config = dict(
    conditioning='none',
    objective='v',
    norm='groupnorm',
    pixel_unshuffle=2,
    blocks_per_level=2,
    residual_init='scaled_by_depth',
    beta2=0.999,
)
Rows from block 8 of a small image diffusion model, named by matrix and row number. Rows with one number belong to one channel. Each number is 128 + 32 x the weight over its row's rms, rounded and kept within 0 to 255. All counts start at 0. Numbers have three digits each.
After each channel's rows are labels from the 100 images, of 14976 (inputs lightly noised), where the channel reaches its highest value: "colour at peak" is the nearest of a few named colours to the mean colour under the peak; "peak at" is the part of the image that holds the peak. Only what is clearly more common there than usual is listed. The data: crops of objects in photos (Visual Genome). In brackets: how many of the 100.
# convs0: first 3x3 conv (model.decb.0.0.convs.0.weight, 128x256x3x3, each kernel summed), inputs 0-127
# convs1: second 3x3 conv (model.decb.0.0.convs.1.weight, 128x128x3x3, transposed, each kernel summed), outputs 0-127

convs0.22:105109116130125159120142104102114138111170127111152105098119121104131129134148083105103111142132084140103145109160101128147143136168139114108146129100115160135111125111147100120120083091117120141142123138133142099118110107116143129078065090134127112115131112174123129146119105155101109142147101108123079161125139149130129155137096110151114122143122115117101142105099111157169174141120
convs1.22:067137175118123146121142107130132180120171081122162091108146106127212104110099146129102175123110205101080080129149114165091130143109120122143219170078166138080218134173151131156085152130094125127093097119075099071124166158141076140186103142078102076115139114111140128149176145142104099044160146123086095112123132132099151114098158100127144106116119151084128136117188149140148122125123
colour at peak: black (35)
peak at: bottom centre (38); bottom right (36)

convs0.101:093115126141133080116122143123121160159127108139121139159146156146120104121126113148113136159136108152166088148158143118184121131078129141130146101159080140142133118151160135124126156156148135114149099126166081151145105094105142151116169108138135088094147118118140144135116130113120104139141125130125159150126138114129129101107096120148114146114131125105129124111101149139090100168146
convs1.101:144107151106167130115117104124097088202122142164117128139126100140091172130084104165144137088165099111085192141038179125058126126144110107159124114086150191112114149127136086096157112154133181131113098088120141118129072064081138156155126193142129124135106168164144136178115084112146186097135130091143221145096146117080189084175121123137140113135088176072100115141140095117151148154140
colour at peak: black (97)
peak at: top right (32)

convs0.13:109098140139096134120129120128090126144122157123148137127106140099097135134113088088113135146129158154143106092125133131140099139111142129123122125138116120096116091116085104108122104134143116148136116150116142142089117141150084132110131130117114122130144134116116112142099121141125135150138134090125154122089116128151142142127116050126110135156136108174134109145130124155082111174051
convs1.13:106130124145154110094123106180138071111179088171085129150131080143152090115112120093110143140143120142074134103111150101133113117096139182120106152129114069153151139082089131096101127164114211166127197156105176163102195107146139132120109162127193109110127185087123167091165129093122120143119151115166163089126206117081113099130149196190132138148107151170080165062116171145081174134141
colour at peak: white (36); pink (29)
peak at: top right (38); top left (28)

convs0.76:124117092147156106086087131101092101112159111117149111136122141102111122126117110127120112128149132130132134104166124106164109103136125126123091123112133142120148079130152147102164164113128132099102137126094145094117148103130117105125104111127127105095144101144168092148115116135105084139141130119117165136169135121121133125115113174119161115099160116078154110097147144082071104118141
convs1.76:221101175094125127124099187126116081161123201113102139123130135189142159133128071132153116078136143170142141129134113136136131133103174180129153145106108133104107130129090143163134072096146162142140080107156144095129162175129082071127106155088102109143107101153138064111103137067105130166112163110130190113161167134131172154132128127129154115235204097170111089112097090173109167080120
colour at peak: grey (63)
peak at: bottom right (28)

convs0.65:130140133117111119136109150104125104127110148155106156135127146108143148135146160169090123139146116127149130144101152136124134109134110138141128124132132132164088138143128126155132139144137155144125130122145078154144105137128112115098157107132165128135130112122126158120132123116120141069125108131158126120117118120096131137111139135150125128150126106161117086127140145129135095134123
convs1.65:069111189138165145156093102174103164090069120115154125130117111000089086085106144119112137134079085109084145081134102112218097170147118178099141160103129074105123115076090126086084148107138118150148102107161121069119157138096121144149162110130137195127115116104184125130081127117158116090167136107117131091146142171144090112177144156174150108125125121170159153136115139139122183112144
colour at peak: white (85)
peak at: bottom right (28)

convs0.12:138122100132158154125133150124115158160110146088144132131147157162120113089133117137165158149119139157155160131134118126156098115135136143144134117127115128096118124112167091141123070157154124125145137116102098122169132118109111140126102101100122118140129144092174115139119144142108133151150127128127135141132119103183126122115098133121121104132114139142131079125133135118113129126070
convs1.12:145125105127124105083158153114075067121143132137111064097113136110168112179123135095149119110083116083107100127142121112087072118172109172169089124214140093208097219152116106196084080131194100132116100117147174141115136150122148143092115089163127136149160097172147133182092094148094150116157107147148113181149153117116159152129093164158131103119098039155132135182090120102141126145129
colour at peak: cyan (56)
peak at: top right (30)

convs0.125:122125114121155123148124156110087148144122140134146142100114140119103119125114121148109135115123117143111123111178107121181119128166120149125109130129103091114123127127132131130138157110122139127155117126147107116124147139133128115150105116127145134114185132163153120142107126115119133121143131106117118120104148117151144128142156094123158132127134137126125130118101120100136091096114
convs1.125:141100170141099141108170082131064139110119129108107127235123135093133136093103113189163103110130166125085080064127134132161151200098086166117095118164128159176145124090151140111110144162152104147136142144089142138161142043128161142099108137123146185103132094125146164129100176126115128078132168127166204123118083183210134100137099150191120128088132146167163134175120116174132165121134
colour at peak: yellow (29)
peak at: bottom right (27)

convs0.84:108116140115147129090151156149142119119139107122091130130149124111148111121131114133142116132092100150086116132148143115108117132112146121096153097142129104126133121131140138088154085131095124138113125137176172112130140119137133117130142068154129115119122163151063127128117149139153145081130129145109146106147120125153137132112153138166114172118131111143117143123126092110120108153160
convs1.84:133168099121158126186104110142130062129194154171135099103062074126098134149146095151142147156152078163131137132103145156078081082211075143159119104187094124151165158155109159101208132142139112107110112183140143106136125158152118148191125141108137112096110155173100151110149104107128117112115149149117133129152108128122119199081167146164128176117135137191019161139119145127168143169095
colour at peak: white (79)
peak at: top left (51)

convs0.56:099121121130111084111112066100170085121144175107143126126141127144121124104142115136162165147140129128095129113140129101100125115097134113108115133122096123148138120161134139134166172163138116119119157127138147134119114129131175110102080072157138080108120119101097137131114139091117115123101114127106131137107124103119155131115146121148138062123106127129097135143097136144089144119143
convs1.56:108169124144126137122137116086138167142111126133160153051146141126168146166133134136119181173101201154111110209078157115144151072086120124108126113080187077123111167161144194164140137113095098122100147152141143163129139196198145101091172116117076101115115123124115112145167132060107044185111108097109082109103139161148145148101187134127207160144112136149086116141118125119080104137144
colour at peak: white (82)
peak at: top left (27)

convs0.36:142132104128121123136141116136125089126121116129096106087119128129124117116099128120135121161127124129111154126152120104115124124117136097124110140111118118110122129114115161149108125115122126119105114115101170118131141165129127138130114130108140159131131116113130135120150102105111121114096124124119119125121128126125126132119125153102127144121120108134121126116130117118151100118146
convs1.36:121175107105153150193146144134121112155099103158127107108129137170164153135154161115085122128166123150151180120104199141125156123133093164119174165152184228136079170177067113136091139114167129185104144126096199122115165100112125174134139117137084120107135167137074156132107141084077164126114157148063117172165115134144146081154105159112121073128158100137082177171148104152127193075107
colour at peak: black (97)
peak at: top left (29)

convs0.44:105161163155120108129133128115119141105124150146165153106116127114179163156150153101079116119126110132117099116133156129164137121137125139139128104109135140140123126147095108126128147141134122145135147120152115124102118165123123098108133133145162097142153149116147153135126152137151143085165141160123086121070111152141152140131112139125156126170101131154090089100124130120134099134087
convs1.44:135196083129104131145100122126114188143136116122187142159063067145089139145111103041148075166128112199114135109075153094127092113104141130101107130116134052104163158104094089137088172093135056143123114114151108193127130158162180160152125179137137113064118088114094145157158117079123093163163105143102125123175103117166102123119086081110149119140118068166152144084154089136089135140148
colour at peak: grey (71)
peak at: bottom right (44); middle right (29)

convs0.83:125111139137093128111140129114147113127121120127134126138131156126109140127113127115152156139133115131088138112139137103106126122136135131122129115129112155127133129132127180141128140144112127129110119121134145144112134136135116115117085114136148135145118141119104140120129124144125126128103125144130129160146125115128139123151116127134129110135140133093113130135104114134124098124108
convs1.83:147140110125188134111152117138129131108135188179144102211117126110108128104141131144082102107145137154091128084104084176139147114141141105135147109127131112113114124174114090157138164139187110178102125111141138120133141044213120167188119164122114118047099143104137153131142128143128114116101164106095130143139145133076146194184214086153138215169186142087134154194123177133151147129166
colour at peak: white (74)
peak at: top right (31)

convs0.28:110131154134105120148115135145166127128140120145123106114143116144111132147151154114122076098107120125130113127164122096133158123124139130140142112132108138153134159119097138101111095144093112092166088136137128114109130151113126104147211149120156148103111111129123078117108115132150128123105159173164129123106104139111075120109160082145120174128137115146092116080125135133146151146137
convs1.28:133157144101151070142170100142135114123090124136086141131100146255074092138118137185164138122095106093112178119148125191076094138141121107123058174176066147182142191069112111111141137179154140119134123113139128158143102101126131113070137144118168140105092132114131118164151125134154108156102155140132138148182129128078083123145110140195135053121092111170139131109123169143105132059149
colour at peak: white (34)
peak at: top left (31)

convs0.47:107120134117117135099140164107132119118135095133120155147119127139135104119119122152127125145126138132128130150108113126117101117117121125130115120136126106132124123140150118136129164133110161122135124136141111132110133139179120152133147153115111165132143117121116142126135130146117133152150113129117188174138132131143120115114132150106129140155130107110130140107114120137147114149130
convs1.47:090146108156148144116168074117137094112124145165147146092148183134158118168140160125123152201134160161118178132133196113141106053153128143126173141164107108180158186075043145102105119163160069173094094043135139124131115132128119132122134072111105138127119144115118121156148124104118154145103106131059093171176143109126074156133158180116140165132083134141084105227128148153155117157092
colour at peak: white (42); cyan (33)
peak at: top left (28)

convs0.64:127162138100127146111109103131146106129143166090161117132133155158119111105095108120144104141089141165061132125118169158088145115101109134131097093154119107150114103143168188161124127133098119182102147145138162122132146110121176125120142107134131133133128157114161170145125133128124124129116130168126107158124132123162156096153115192125135122115139090110155147105133149112103123105127
convs1.64:104083134087175137089129150121217115070159158133118172124136131111103093141166102099127080157104088070124184138106116094073128120121162151084106132129085060167114157115152188152129110080187111179121139151139098057132120125137126139127084076100143132121156155122093106135182123140099116133073142127049090176101122105079082146097176101131189110118111093110105132136130103128145120200092
colour at peak: white (79)
peak at: top left (28)

convs0.62:123128124098106156124116116107119142112112138086117093126115113108134110133121127118116111120133151100114174140098127112132098122138105131123106133110109097133124095149110117125122139134148130147138134139124130127143159101111140143102103132131093097127142139119156159134095138114147138117112089138099104148126128135125104105138135181113135119129123133109103103124100132115116091137107
convs1.62:215114119114137091149064143119108146148062112097115111220113100036068124114158127122106149103153103123043139132125133128134135138090116139125096072114130101153134231173098160100133114138168083158140127124080181199155081131140138154115123151142173148104113087127125137101170124200135115148125093128160104100131085116132136146085117117122133131095134071150079118147122068123104132125118
colour at peak: grey (70)
peak at: top right (30)

convs0.96:101105115136115086122144165123131112131147096156101132124105112108142112129120119114113109122157121139142120130101090136147157103098131130127131115129111114139115131098171140107117072141133147127118102129149129133126125117107120111125109098130150146118089108154107111114140118125128102133133127151137132163133136150133115123113101160142110120135117153111118158125141105137106121102187
convs1.96:069138135172066190104131112091105175196103108096106053118092142087113146117108158131148120180114110166096129113110111127161113127188083131082112105111115116150041179098143178168135130147098123097130168154148139185136112126135146175139135122092116092139134089106080143098162138155126172076131213127138138115148143116157129102104159168180071125104140212092092168099088131135104150144112
colour at peak: brown (61)
peak at: top left (37)

convs0.33:129129166113145084117135102091135124141110119148096100101134160114150115150100166140138136137133168140103166140120143145131130142164149125139093163120125146144132160105156134143097102115120114120129155127141112135104149127113140144119085068126143114112114123143163138111130077101128109121155125116130105114095125146103118145136163135106142130141138158128111091128096122106092123117121
convs1.33:146178113134126109149106118145092143164187110127193118140104129065178071159160123131182173115136168120192127150138128119123121110100100062120190129127210160126140160135147117185174100118101167142077113108144129153156139205141113111181084109106095088091102144150043137147113110172147139111084135152114078083111142106120188132094094124121117181111132172112136151053118182121131120118134
colour at peak: black (91)
peak at: bottom left (32); bottom right (28)

convs0.18:069121127146129116148104116093114160115106095151121134116127114146154144180117127095112117134161144135136122130144142130149143131143102153156124102200125156105183112118151110120110143128160108139086110130147100140109127120168138160097189149120123134107098129080151139171149156115097127111143143121117067091179124134132112142155147100079133155159154091204147097130130129155167101125037
convs1.18:124141132115044098123118095083123124145115134160149125065137129066174103152087087081148101138087165152095150122128110158164108103150085060137067086079157155199131118149158103127113091135133134144144178151041103106149096165083103038144124133085123174141151154144079135093140156116127118082148081118092146120109186117110102120103137139092151096162065060112143129146121125136113120123077
colour at peak: brown (60)
peak at: bottom right (42); middle right (29)

convs0.69:120139112156109084146157106170127143140122116148120140166133106126163115105140101119093087118152129101113141150172135088129097132152099117090146140129131121136137135168133080129138117098155129122129144129132129102098151108153121119122116116147118119133132146143124144129092117130156129132149128085166154142136085120074134087116119143156125092112179147105126150113116150127103149145147
convs1.69:141126153104103151139145054141119122067107115124125114173169140193149156118142083144138150148051105143147114098083080113156143153143081096142103126128101154141130135172174175125147121188171095114128163157106164143089123060115130091210167097170109094074098134198100090098097118086135106117113155088137098134123141153119157129093066155123155189140162143103170156139050148102116085161097
colour at peak: pink (27)
peak at: top left (30)

convs0.37:148135140143141111123128137127126128153127133145130150091132129159130117177074128153142168140119128112161100139148120129153131148102109129130150156112105163167112132164110148156120159118134110125135153131158120153131100085160150152123103110160110139117133117111166145111115139141092143172143110088164138123112165130093139124136170100148135126113149157142139106127125141114123100118151
convs1.37:110144143108154087127124148155112100129156139149132065065118152178136173095105098089076100129061103136060138168120130099108115128129035144119150064155120126147147114093157164131156081105133130167059136093163161194118117209110102144144144109100104085146116091138127095159123157147147108116130095144124152145186221151110090141121180189177120163152131137134091113097125072132117099150153
colour at peak: pink (32)
peak at: bottom right (39); bottom left (32)

convs0.102:095125111088117117156104141093126155132083115137118124123113139082108130118121135136123130127138146108090147158114123136119132109139091131129089116127123127111106126161147153149105068125119114133118108150149101086119123085097131118101033062120147133150136139135114119123168113131138134116134098138108111139131144087142164130141118084144125096099156128103109068101131143105096115112072
convs1.102:136106117159117126126043140111081127128167128098168118079084065100150149087099084103098091112174139163060177129158118071126126092103083125150126147101157089134120137093145127035159121115076127097158091126132105119086138136136128130158127166126119081133108113141120136160135124076111163077142116140148160104160209102142220193099152137169104129153131149175072188109150103155148117154158
colour at peak: grey (65)
peak at: bottom right (48); top right (27)

convs0.79:132113105151125112134069134082095117148128166107116145177119149121129103107127147123147110148136077123111101134116150152112132064131099139133134132102126093142122069177102106158142155114135160135127119113121073126147113124105123135100099110144098137131124119096161122145120127097138131168139091159169105132085089132150149126099122090168152112134106089116114111139090140078100110148139
convs1.79:137129156115116145137126138075086099179165133059125139140135140106155151139123147162153107157147133161128162143092172082104175187092122193150101045105075105098151145156057146135118084148067162112072174163112117110096071110153149174169153101132126196133130094113135099132113111113158109113119137126124132178110138173133255140107105159120090168127116171100150156121133093097150156149137
colour at peak: black (80)
peak at: bottom right (27)

convs0.117:134127129103144118148111097159128124154148138134162120138132132137136102158136136137123129130116136109116111120109115140148137145121143127133112132143118135108126121118119115125133118118141106118141129110122161132146074101140140142087130100137150102123105117144129118106134108108118114118119135132133148131146137136147135131128111109135100146143132116141120130108122125114102159143174
convs1.117:138110102155115176124081087129119162101092140162134145129109122022091085110114136160194123046134150108150128076193109184158111171097134109134120139149132142094118132116159162076147129171124149140121167047131143126125120046090130143137097126154136174170094089133112093111105129168114186099117107135116125111074157175141161093132113198109087133097173146113077154122093068142164136115153
colour at peak: green (26)
peak at: top left (33)