{
  "dataset": "crops of objects in photos (Visual Genome)",
  "image_size": 48,
  "horizontal_flip": true,
  "arch": "unet",
  "cond_dim": 128,
  "norm": "groupnorm",
  "widths": [64, 128, 192],
  "attention": true,
  "residual_init": "scaled_by_depth",
  "learning_rate": 0.0038,
  "eps": 1e-08,
  "precondition_frequency": 50,
  "weight_decay": 0.06
}
Rows from block 9, named by matrix and row number. Rows with one number belong to one channel. Each number is 128 + 24 x the weight over its row's rms, rounded and kept within 0 to 255. All counts start at 0. Numbers have three digits each. After the name is the row's rms in percent of the matrix's.
# convs0: first 3x3 conv (model.decb.0.1.convs.0.weight, 128x128x3x3), inputs 96-107, a 3x3 kernel for each
# convs1: second 3x3 conv (model.decb.0.1.convs.1.weight, 128x128x3x3, transposed), outputs 96-107, a 3x3 kernel for each
convs0.74 083:130095144113129141096114148118143141144177116119103136156130088149145134130133100126122142157134148159184134119120112132134121140159145108119145134100148082108115149091139107090118115083127162155123124132152119133127152142137100133144138071119129113099102111128093125114153128122158121137121119133106114131146121125120141098
convs1.74 092:102110165140183128110149107115143133175124093120115147162142160143098126123111117120112110158126161127131136128098146127147101100128086134122123125098099138128138107089158143234106100129133120188174136114131092047099128193143138119089133097123137097130112187117153123145126144108122174131133123095108121123126087168114158174
convs0.75 087:141145130172114140172103095130121127146104110150147146119131141130131130097101118138115133099121142125157131123171152144143165134149111134093119147152156149096122143154143136052151132161168121102141132113082147135135136126125122091091085103144121144093127167115148129081124131132120079155137169139118127130111063138167078078
convs1.75 082:113113114076119125124151148138125143157174109106126128124094111142178124130132128139113141132167142136144105110158147125143109081105129095106132150095120119135127108128160105150134096125120133069121129147116103092132159169149126119132132108109108135112154122144120136123145131128135189124087144137167155129111166132130153094
convs0.76 060:132121132107126130115112150102146082121079114153106111110112100115123136104107199141122124176175106122087118110142110133115085126151139121143124139111138144146136135098147082115101064088111147082146108153136168105159109116145138136132151091107156147147135140130135188152130122092114109128097089071091100099143088126180109145
convs1.76 037:117146130156113085110126124096144097091117108134182094105104106101104115104115089107105092102175123111131151134096122114129147180149142183139128132112104135115119118148115090168139136138131103126137209135151129115115141118086143106143126151152164095079101128117149160106181141160119116108139126112056127132096136135161143080
convs0.77 085:144197144122126139122105150158131122185147127130160116142121182197118146150112076076111101135103129103145115129140134098130130122158156142091085120120128096133165120135148123130135125097092134142114094072092149173122128134137100127152143139129113117130115160102129105137126121130109136103144128104126153120136153135143143129
convs1.77 079:152118135106121163128118117139151185114093104142068142105136110113108139136139119138137114121123112096144110154164121136164106118107160088120134141156170143188098102187161147072096129127156136149131105100147158130160120124144129091121113131101126133116133158076139111158123139120138144083110078133160132131117065135106137108
convs0.78 136:144156111170132121140125117123142117155126098085124133120127147115124146091134132117189152135161157109122121166144145082072110122130125125127098105114122120125131135196117105076138103139112172142119148138133113127133096136111134129115109132143144147144117112091145116165108111108131140151131108137149118110130139139140106145
convs1.78 131:147128118155142116106146097137118104130116170079123097120116138135114107129127151141117130156113128118132151148118131080095140139139117133140116133109083130131178140123128127072114132155153125126101152125115083163136146145137089174133134083106128121119157166110124136139151137113140162143112083119122121132088142118164161153
convs0.79 115:093113122145129136139123108124105152121082123141144131131116167129131138084105122135116110134103144168148093130130149134128128136129121121136134122141123092130130109075095062192092097135127120177147134134187121136056119133102114153145095088166135099098155113114132146130113119127152119124122123109126094114097117149155135124
convs1.79 131:147102124106163145120174128121145127104127145094134144098116121129150096110181132131122106148153131145136134150108148124179113102116126115140130144083118140107121147119131151111138140119099136127112115103104196037137098165135111118157098171119130154144077191098114119133126131114109171095096198122156109134125116172162093143
convs0.80 087:102110126117179133118132161163142151072116107114103097122145122145104097108123139132139144139153119155207148124124132146146093147105127149139119137160109119109184097142084147163155115160151146128093156116140151158128130121132095106134101120109138075127116156108158085133106124105151133139129120134146124121167155175154116148
convs1.80 079:135126099137083146156112164131170129131101155118157101112126169133115115141112129149120141104096114084124176126130134156083115161134126140138130128132148098079122153088137111114139132151130159113147138152115114145145106116140164096181096150144123122098097122154122130133141147136108083116122137166092178121152110181146132104
convs0.81 127:096124151104183130109088133099153136103106117136114145117144133127115121095135107090167133127082111151150100128104132116107159110159153133143102114116160115124145103113130073120190091130122162135093175066091136101145084129151115110132147128110121114117109140110142119165121090128108153151106100128136087106100151126087156123
convs1.81 138:087121116096105159133118146111147127152092153140182096136155124088116133129123145149127147129163066122160151126085151102128131134127128163136115120149052093126142147115122082130175105140108111142093106231076143151132115133164136102132118133125100103134143115128128121123136098143078133228123121115113163122140075184144126133
convs0.82 094:114118121137135120121117124102125126147117109141103108135121154121112132114154105106142131097136125108117152124139163136154144124118138120129119100105130140099110085142140122118154075122142083107113070122110107128120082153160142147130141090156108117133116140122140116112104170085160143112144115130147122114092071132136106153
convs1.82 095:154167122130174100136118111143104120137106156116170093139104153119121144132148119110142132097095165158120144108117149070109204121130135119147143108139169094144144129134159091102138115093148111148144156109176138096151101153123079140161091118142113140171095133129116162134121061145148115102127093148145098136115090105100123129
convs0.83 090:140152104162089132106112145096089086131119098139153113113135147103163162090137155105107139124112094071111125124125125111165119125133121107130116123144094144123136107149121060121097113102093174154165165110066112095108091133121127122128147076134113111097142149139101135128124118138082126130058115093129123144141122114153137138
convs1.83 089:121128159126085117141127123125098087090186147126125155114142151084108161193134140121136140118140106119127113130140108119126119104125123119157141122109104081144134142105133159104173105080083131087133126099126100093126133103117161130100145121142112159146112137101121123095084077149151136160083120081155117128148110104125129144
convs0.84 099:160101144162138128143080092123140147100092155143109148156153110141111137140106128158134121139197118169126140103131115088150097117167150139116135163097101149140125166105125119135118156129097089128111138112115130103135138125106161141090122136117134126100133094135112121126153177164125142089130174144148112122133135139098146109
convs1.84 113:157132152159109129137105091105137136118207115153158134136125160136123115100097105147129112092119113133188146092121121135200131137159152085110120141151118086112155121096145147092134148111134083123122163129118133125111110112142125114157136079127146142145114148100094144134076148133119180146120149116136130106143128098137129114
convs0.85 080:155104134133114154125095131124151131140109079129151143143109119095136102137092149109149144151144141121129068143143142125128091122142128119130147094138094121128112143115124133123161123154136111075148102114116171066152107108169099147179119080116132143132094124104080153113182143128137083120120129082110110139124175127135144087
convs1.85 077:148159157107107143088123112147130121171140103124112125111137100163143138139148142130098108149122105117121194132123131137132100101130137114104142161132120123087151150122135093175141104177111138165130116115124134119129124116143117072096127164134136119121120146151140135118153143130157185112113121081141113180106136164164136102
convs0.86 081:124091160137128142160142138126187126123140146083194125101146130140096177146122152118090111149162122150167098171133086122117107197132128139128142129138096110153112108120130134125152146099163134130144125077144137117128140091169122062130084137137178092125097182100147100156136147151135151160121093116127172110169177072124143099
convs1.86 075:114140125113089150094150132168113118147127136173140104155106098147116093167103151155110104096083116123178095133105097155108098108139115125089140122176128161111148082165101125094102126170107134112172133154110134133118129095121149111126119113130110156157164104120124113122168158103089161125124100148195146107105126126150088128
convs0.87 113:141115109105119102145137142087105104128123135114102111127133150074129089123135166110132151094119108142117154104105119122148152124120133112091098134148125112115123119088098096061119138127160165145140100104123128115136126149123111152165112113106103115157141139125131151138105147125166141132124109099145157158087102104147140137
convs1.87 112:119138096071094140169141129087120138149129113124126155113125151105174151156135118120122106122146154096138111110125156120179139150112138145100147158148155124105159103148101145163134147118134094121099124126170154103149126125128160117140096115124148116112104101108164133159101126134115132142195120116129129121134136140108126164
convs0.88 099:129102129196146126135120109127130120097123099145131131132105144154106134067136115102133158158156152129165135126104175155100131128138122105112112108091128126134124151142113135016151114136158105122140105168135141139130084127156125115130122128130087119128136126120145123098127137085149148109157133112089097105132084104149157133
convs1.88 122:103132121218085131141122106122125089148111126147138171103095157125143104144145151110119178116142112143097107125101140174077069154149145140092134052163120122167144120108116135167078124169111139149120104152118125096141149115120106078153140085130083128165191097091157155109158154113127091130143110120145132151122095118141094130
convs0.89 104:121163109136130129131145170144160124148151086141128153075126139086109163120125123091099133120124101122108157161117101117106156123138149129123098116113155152125128132144123104124129087138138155067172142167059133120120110110143108160104135106105134111160116148093119129110087119132112134113131078140142152134113143132155162137
convs1.89 110:146104187096139116108160143093157122099098153160088125143156108046118139160120127097188119123121127153139142124113123146111104111114156119150076083123126156129136127134137123101120147085139144089144179115121108173077170101114184097122125132168128102123117066170148149161116129137102123131157124106123097138092142101111167185
convs0.90 122:146149154122123145085119096109085103100157129127121108140108128145182112116089100108133153137151163123185125105098117124090127124146110107136126145138126124107122134127101127052149129140167106130121125099115167132136144111133109122122102113140147147106138112140064152105161155107111139121097134140113132149147135126117131149
convs1.90 125:146122117152184148132090101087097110127140109165198143100137148148079137126165156131153133142136096117138142067091098138133134135148150122114085145120174115113148119062119094184144158150153098127099098214172156136117153122130120098150133088133141100094142118141138146145144130118099084136121140131123119115145186137119147126
convs0.91 122:109102130156145119134100143099123120132084102137128106139108137098115139109117122109135124138138116134158106176095128103129098118099134083138112101107164150179086136088128119114135126118112095136102117089130125095116121136158113128074133104143119113131116151104147087074116150093118123132070091155130091146185134111099121126
convs1.91 124:128151133130115109105126104090077133132156125164129130150109135100127123123127120150115127132142088123104106130139126142138147150099111108149111098119130151099137089075103114113138165182107181096081117121084123176152133159109127130173132087111134173158152146155093085109138153153142128089148111139144123146118153097121126118
convs0.92 082:108135163119132120149136119101128172109125101133139126103103147093158105127091155142106133122171140116098117094147108125141094112121144091111108112126121130104157140079104119076137127121154146111165146138113151130150077087147136114207127124099147135112141147112130113147143106144099143162098106116100181149108114155136119114
convs1.92 084:161155130140118105113093159119141183149031110134147133134134115147101092115117152173104091130092115116127139136129143134080140108126099146137132115114126125095147131145152157134095096201067138148118118108132113137138141112140108141129113144135105120109122142107153100156133159128092193160058141095141157157123127145135101118
convs0.93 090:104163114131104126147135157088145114102067155144126162109095147100116106119133125125138121117158163161105144103128118108133118121131109151119146077082089131123119115134164103163148128163154146117185090154142101143142144131157131169134167117117143152110125088119126115149096136137138117144144157086121096102126152113150131109
convs1.93 080:122134160075157141114112140090088145099168124136156131101098130138102159122168152133135120090111116150152151092083153170157145107136138152104110112149090125133133105112153122089143138108155126116115096090145109158080113136096119128110134117110168094143137187105128117153122095170113168128113139145135149121175079152126148120
convs0.94 092:160138133136108106148135155115150098141107123114136118138127099181154147116098078143160152119109149122201137142149146105164152140118148137122126107129143128114103152120138113172170129120113108096087134125112117092131108092126149159116130138135158130124150112111148168144127164136110150132143133144117113110153134085128150116
convs1.94 108:115141158120106125139115128136149103155161165123127107119139134097073128140134148088168135113126126098115126111149089122166155143128161141103109132104155137129141158150127133159126149058097084136139160092121140156104123126137182136128149111147114091112111203168140093124126120109165138123140120128116125100144172155126139107
convs0.95 085:137118125141127159141132142131093159092140170099118125151155147139119131133113096143149143130148162175122135156147105122122155123086141128138137116122092135098139096105105109154147138105134156104105135128133142140136168154125144090134148100093114122115113140131152160115170137177147106128140117117104129141103113141132131140
convs1.95 078:145100118124137118144127137182150167121098106129116136128125133109097123120143111123105095089090099136116114162096134073122141153111102113102127107126134121188093118132138087106162114135171110111136139127161116166082138143136109152139134096097098111115116125104152123135137154147125147127108100101135179163125086135120163096
convs0.96 111:143147127134090126151090098105104093144124142123086120116108132131136107125079139141107130146123122161127141103112096076100088135151143144138127145093147103143125112151165157095119143106159133114142124147108124104115124123173136135145115177117113163091134087175133139146136156162132074093112142143124140142166134133134113125
convs1.96 120:135164140144143124089105121097156114128128100150198132110113127115132126148098134135091102090114105156121121118086105140157137141160141127142129101148112119116124126164112099102154155109121102123132197124151108087084130116116116124115128150145138141120098117148165136113066110103157156121138132135129123104105119129132156115
convs0.97 085:155119126137115105126126130171130183090117172092074142143152132170108112146146105127134115094122089158111132125116134115133149110133140131115126095137146089149125163133113165099093118103087200159172103139113109141153140121151111116139116159118089131142120149160145138138113100153135176144134136104135119146096146156134169152
convs1.97 082:122146143129149155119131117124123092128121138120123101143109111123138130090139125152121136143117114119142152135160176097084109076097075139119125096125154117128095114131116133143126131116150098106132147121170171093129138122116103154136179106169108152197086128153103149125144128103081116096114095143105154128128105115116133133
convs0.98 158:128130146163091116142121097128124109155105107128127126108077129168107133152121128145105132156103112136156105135147121120101115138159123125113123129115120122100126134089139075060171111166125128116171139123120120115113123094124147055127117124150127137134100125147133146124142140105135092114107140149158121140107115157111123125
convs1.98 145:125129121121167087123147115118159129125152132108104130128149135113190126133122146114139121129127137134120121135098152127144115125148126131148135113157168138170140125121142174087128133136096133090121117134123129074127113102115116127150102143116110139145117239097131151137152146121112161130120173104111151132148153133163124150
convs0.99 087:128152101121196159137139130112078136109041160149127165136129164123152092158128102121130128125132112147146141150109159127151114093114113152147129132145082128094136108154159178108124135136147090103115133100144119101103150134138110096148066102066135140119152165102168098138152137151134130109141121140108176154115179134131104118
convs1.99 078:114130102067109109155138119113164161165151165114179117146132121133115123096135129146125119151084141119122167173151112141095126166150155130101142123126130124106155137146122113166095115090144133124167086136121104148129127139137140074156097156134130105086146110123123168112115142101164107131158129128124149135156117150085103110
convs0.100 092:126096122173122123139160159074113154140083130142124134125090119145111084156154152129078126116169139115122089095109118129145117133090130128062133111129129109156086113121144133125116153117138169144126101093155123097137108138151124162127107163147103118154190141066130151148119106140141138131139143128141113154144172168097110102
convs1.100 086:114115172137084119110126105122131135097141144103158134135097101133095115113190154147124155110068124137143103117105148104151131137163102112151141125161142141088129156157138117074097119146162144180115089126146119156084132107146095149146102132141150118134156131120140150119139122098124142147111154120113113162109080102114204107
convs0.101 088:121088079143159138138114127108147114070122111117117126117143132132162120114131106134121120155119101152149145105087076105107128150137114117167107146126191135074143167155117138161143129113156121104157138110170153084098106105148095092122104156149094125090121141181120115125107120109106151150134125142107133130135144106153117135
convs1.101 087:156088103104121094141135135059108087178173142131136134100108166109159135152128103161139142112183138111135116100137077157168149125143140121157163180119122130154105166099143106102122117124146109108096111156094169162086120119128141126148117133132106135130085140139114155111148169122139122123158103193109095120113172148113165097
convs0.102 078:152119117121163126142130076114107126138145111152161157123145121148109144100102158138124136102148122122128127167131153166155135095133122063122122109101103110104146139122094158091099136120138129128108146072096152074092115064120122078150128135165123103125151104138103102077110125145129146139116137121152072118162189087160139140
convs1.102 076:131151112176080104122123094084090138143112098145166126105087119156168129173150113132107133123132174064121085132177129193112164114106120146106110130108151114101164153134127162082101116136092140136110150169086112128152134094105094198117126171118135101148117083071115159117125122100147112088138154155129110145150141081140115138